Rows from block 7 of the audio encoder of a small contrastive audio-text model, named by matrix and row number. Each number is 128 + 24 x the weight over its row's rms, rounded and kept within 0 to 255. All counts start at 0. Numbers have three digits each. After the name is the row's rms in percent of the matrix's.
After each channel's rows are labels from the 100 clips, of 14848, where the channel reaches its highest value: "responds to" is what is common among them; "loudest band" is the band of the loudest frequency at the time of the peak. Only what is clearly more common there than usual is listed. The data: read English sentences (LibriTTS-R). In brackets: how many of the 100.
# c30: last pointwise conv (encoder.blocks.7.c3.0.weight, 128x128x1), inputs 86-127

c30.93 111:101165118154159129151140147140156131087097147075124117134119142137098122136119126116153117126105180151153211123123109082080186
responds to: the word "she" (85)
loudest band: 2000 to 4000 Hz (68)

c30.5 078:095109103131094131149114080090114162162115117114169168086118183122156109133118149105094119158100167116161071132126122182160105
responds to: the word "said" (74); the word "he" (43)
loudest band: 500 to 1000 Hz (53)

c30.57 091:141119115106174137106148124109131171065111096117117161105128194132161139163098123103150098127108154116157131134119121113112147
responds to: the word "the" (77)
loudest band: 4000 to 8000 Hz (55)

c30.117 104:162143113130124120146108113135169177144122113183162133109148178141126120152108128129150098123112153112228073076126109186108126
responds to: the word "said" (35)
loudest band: 500 to 1000 Hz (35)

c30.106 117:108099132131108104098114119121117115134094153109102105147121158156123144106132133139175202124100105175116180161122103128101107
responds to: the word "i" (92)
loudest band: 500 to 1000 Hz (32)

c30.8 090:107119110104121120110143108135125156134120137135129123159086190109105086127120117102103122155131155150165187125098134083108137
responds to: the word "she" (93); the word "said" (27)
loudest band: 2000 to 4000 Hz (69)

c30.113 096:126151133129135119161103141125144116153108127156132109112112134096138154130118118157129136122143098142132145130129139114128109
responds to: the word "i" (86)
loudest band: 500 to 1000 Hz (34)

c30.124 118:129133116114164092132141095122109091087150116134158093137145192138147100139091091117060123192122123121142149139138124122098148
responds to: the word "she" (87); the word "her" (28)
loudest band: 2000 to 4000 Hz (66)

c30.37 101:122134119140161119162126105085162155097083101121100189148117181134104101122101092112139153079114181108183091119180123139204166
responds to: the word "said" (82); the word "he" (51)
loudest band: 500 to 1000 Hz (34); 250 to 500 Hz (31)

c30.18 107:143116100121153174138114100107135116130109122136131188077076142112124122126128127138139129129133159132106131095138118112108117
responds to: the word "said" (53)
loudest band: 4000 to 8000 Hz (58)

c30.58 089:130137122183133122180165115156115137129113180121103089128078136124146120136139147139097156177106109127136100117153115119145161
responds to: the word "she" (29)
loudest band: 250 to 500 Hz (35)

c30.19 113:130143140141120117085104135100098134138110123098137109107152145071098127068093090122125167145102112171143194091144124131137089
responds to: the word "i" (93)
loudest band: 1000 to 2000 Hz (29); 500 to 1000 Hz (28)

c30.78 112:132124101099149161079126093149126150144120171094168103117187097118117125133137080113095126100121133143201107152124118126078190
responds to: the word "the" (85)
loudest band: 4000 to 8000 Hz (40)

c30.73 107:119134128108136119121133138123169131103107106161134096174136140143142129116110096121099098141136143080138106145115150115113148
responds to: the word "the" (93)
loudest band: 250 to 500 Hz (42)

c30.35 101:127137123083173141131084125158170138140138152132193086094121160122121114139134135135078107181140118137125178127126132154134124
responds to: the word "the" (78); the word "himself" (26)
loudest band: 500 to 1000 Hz (32)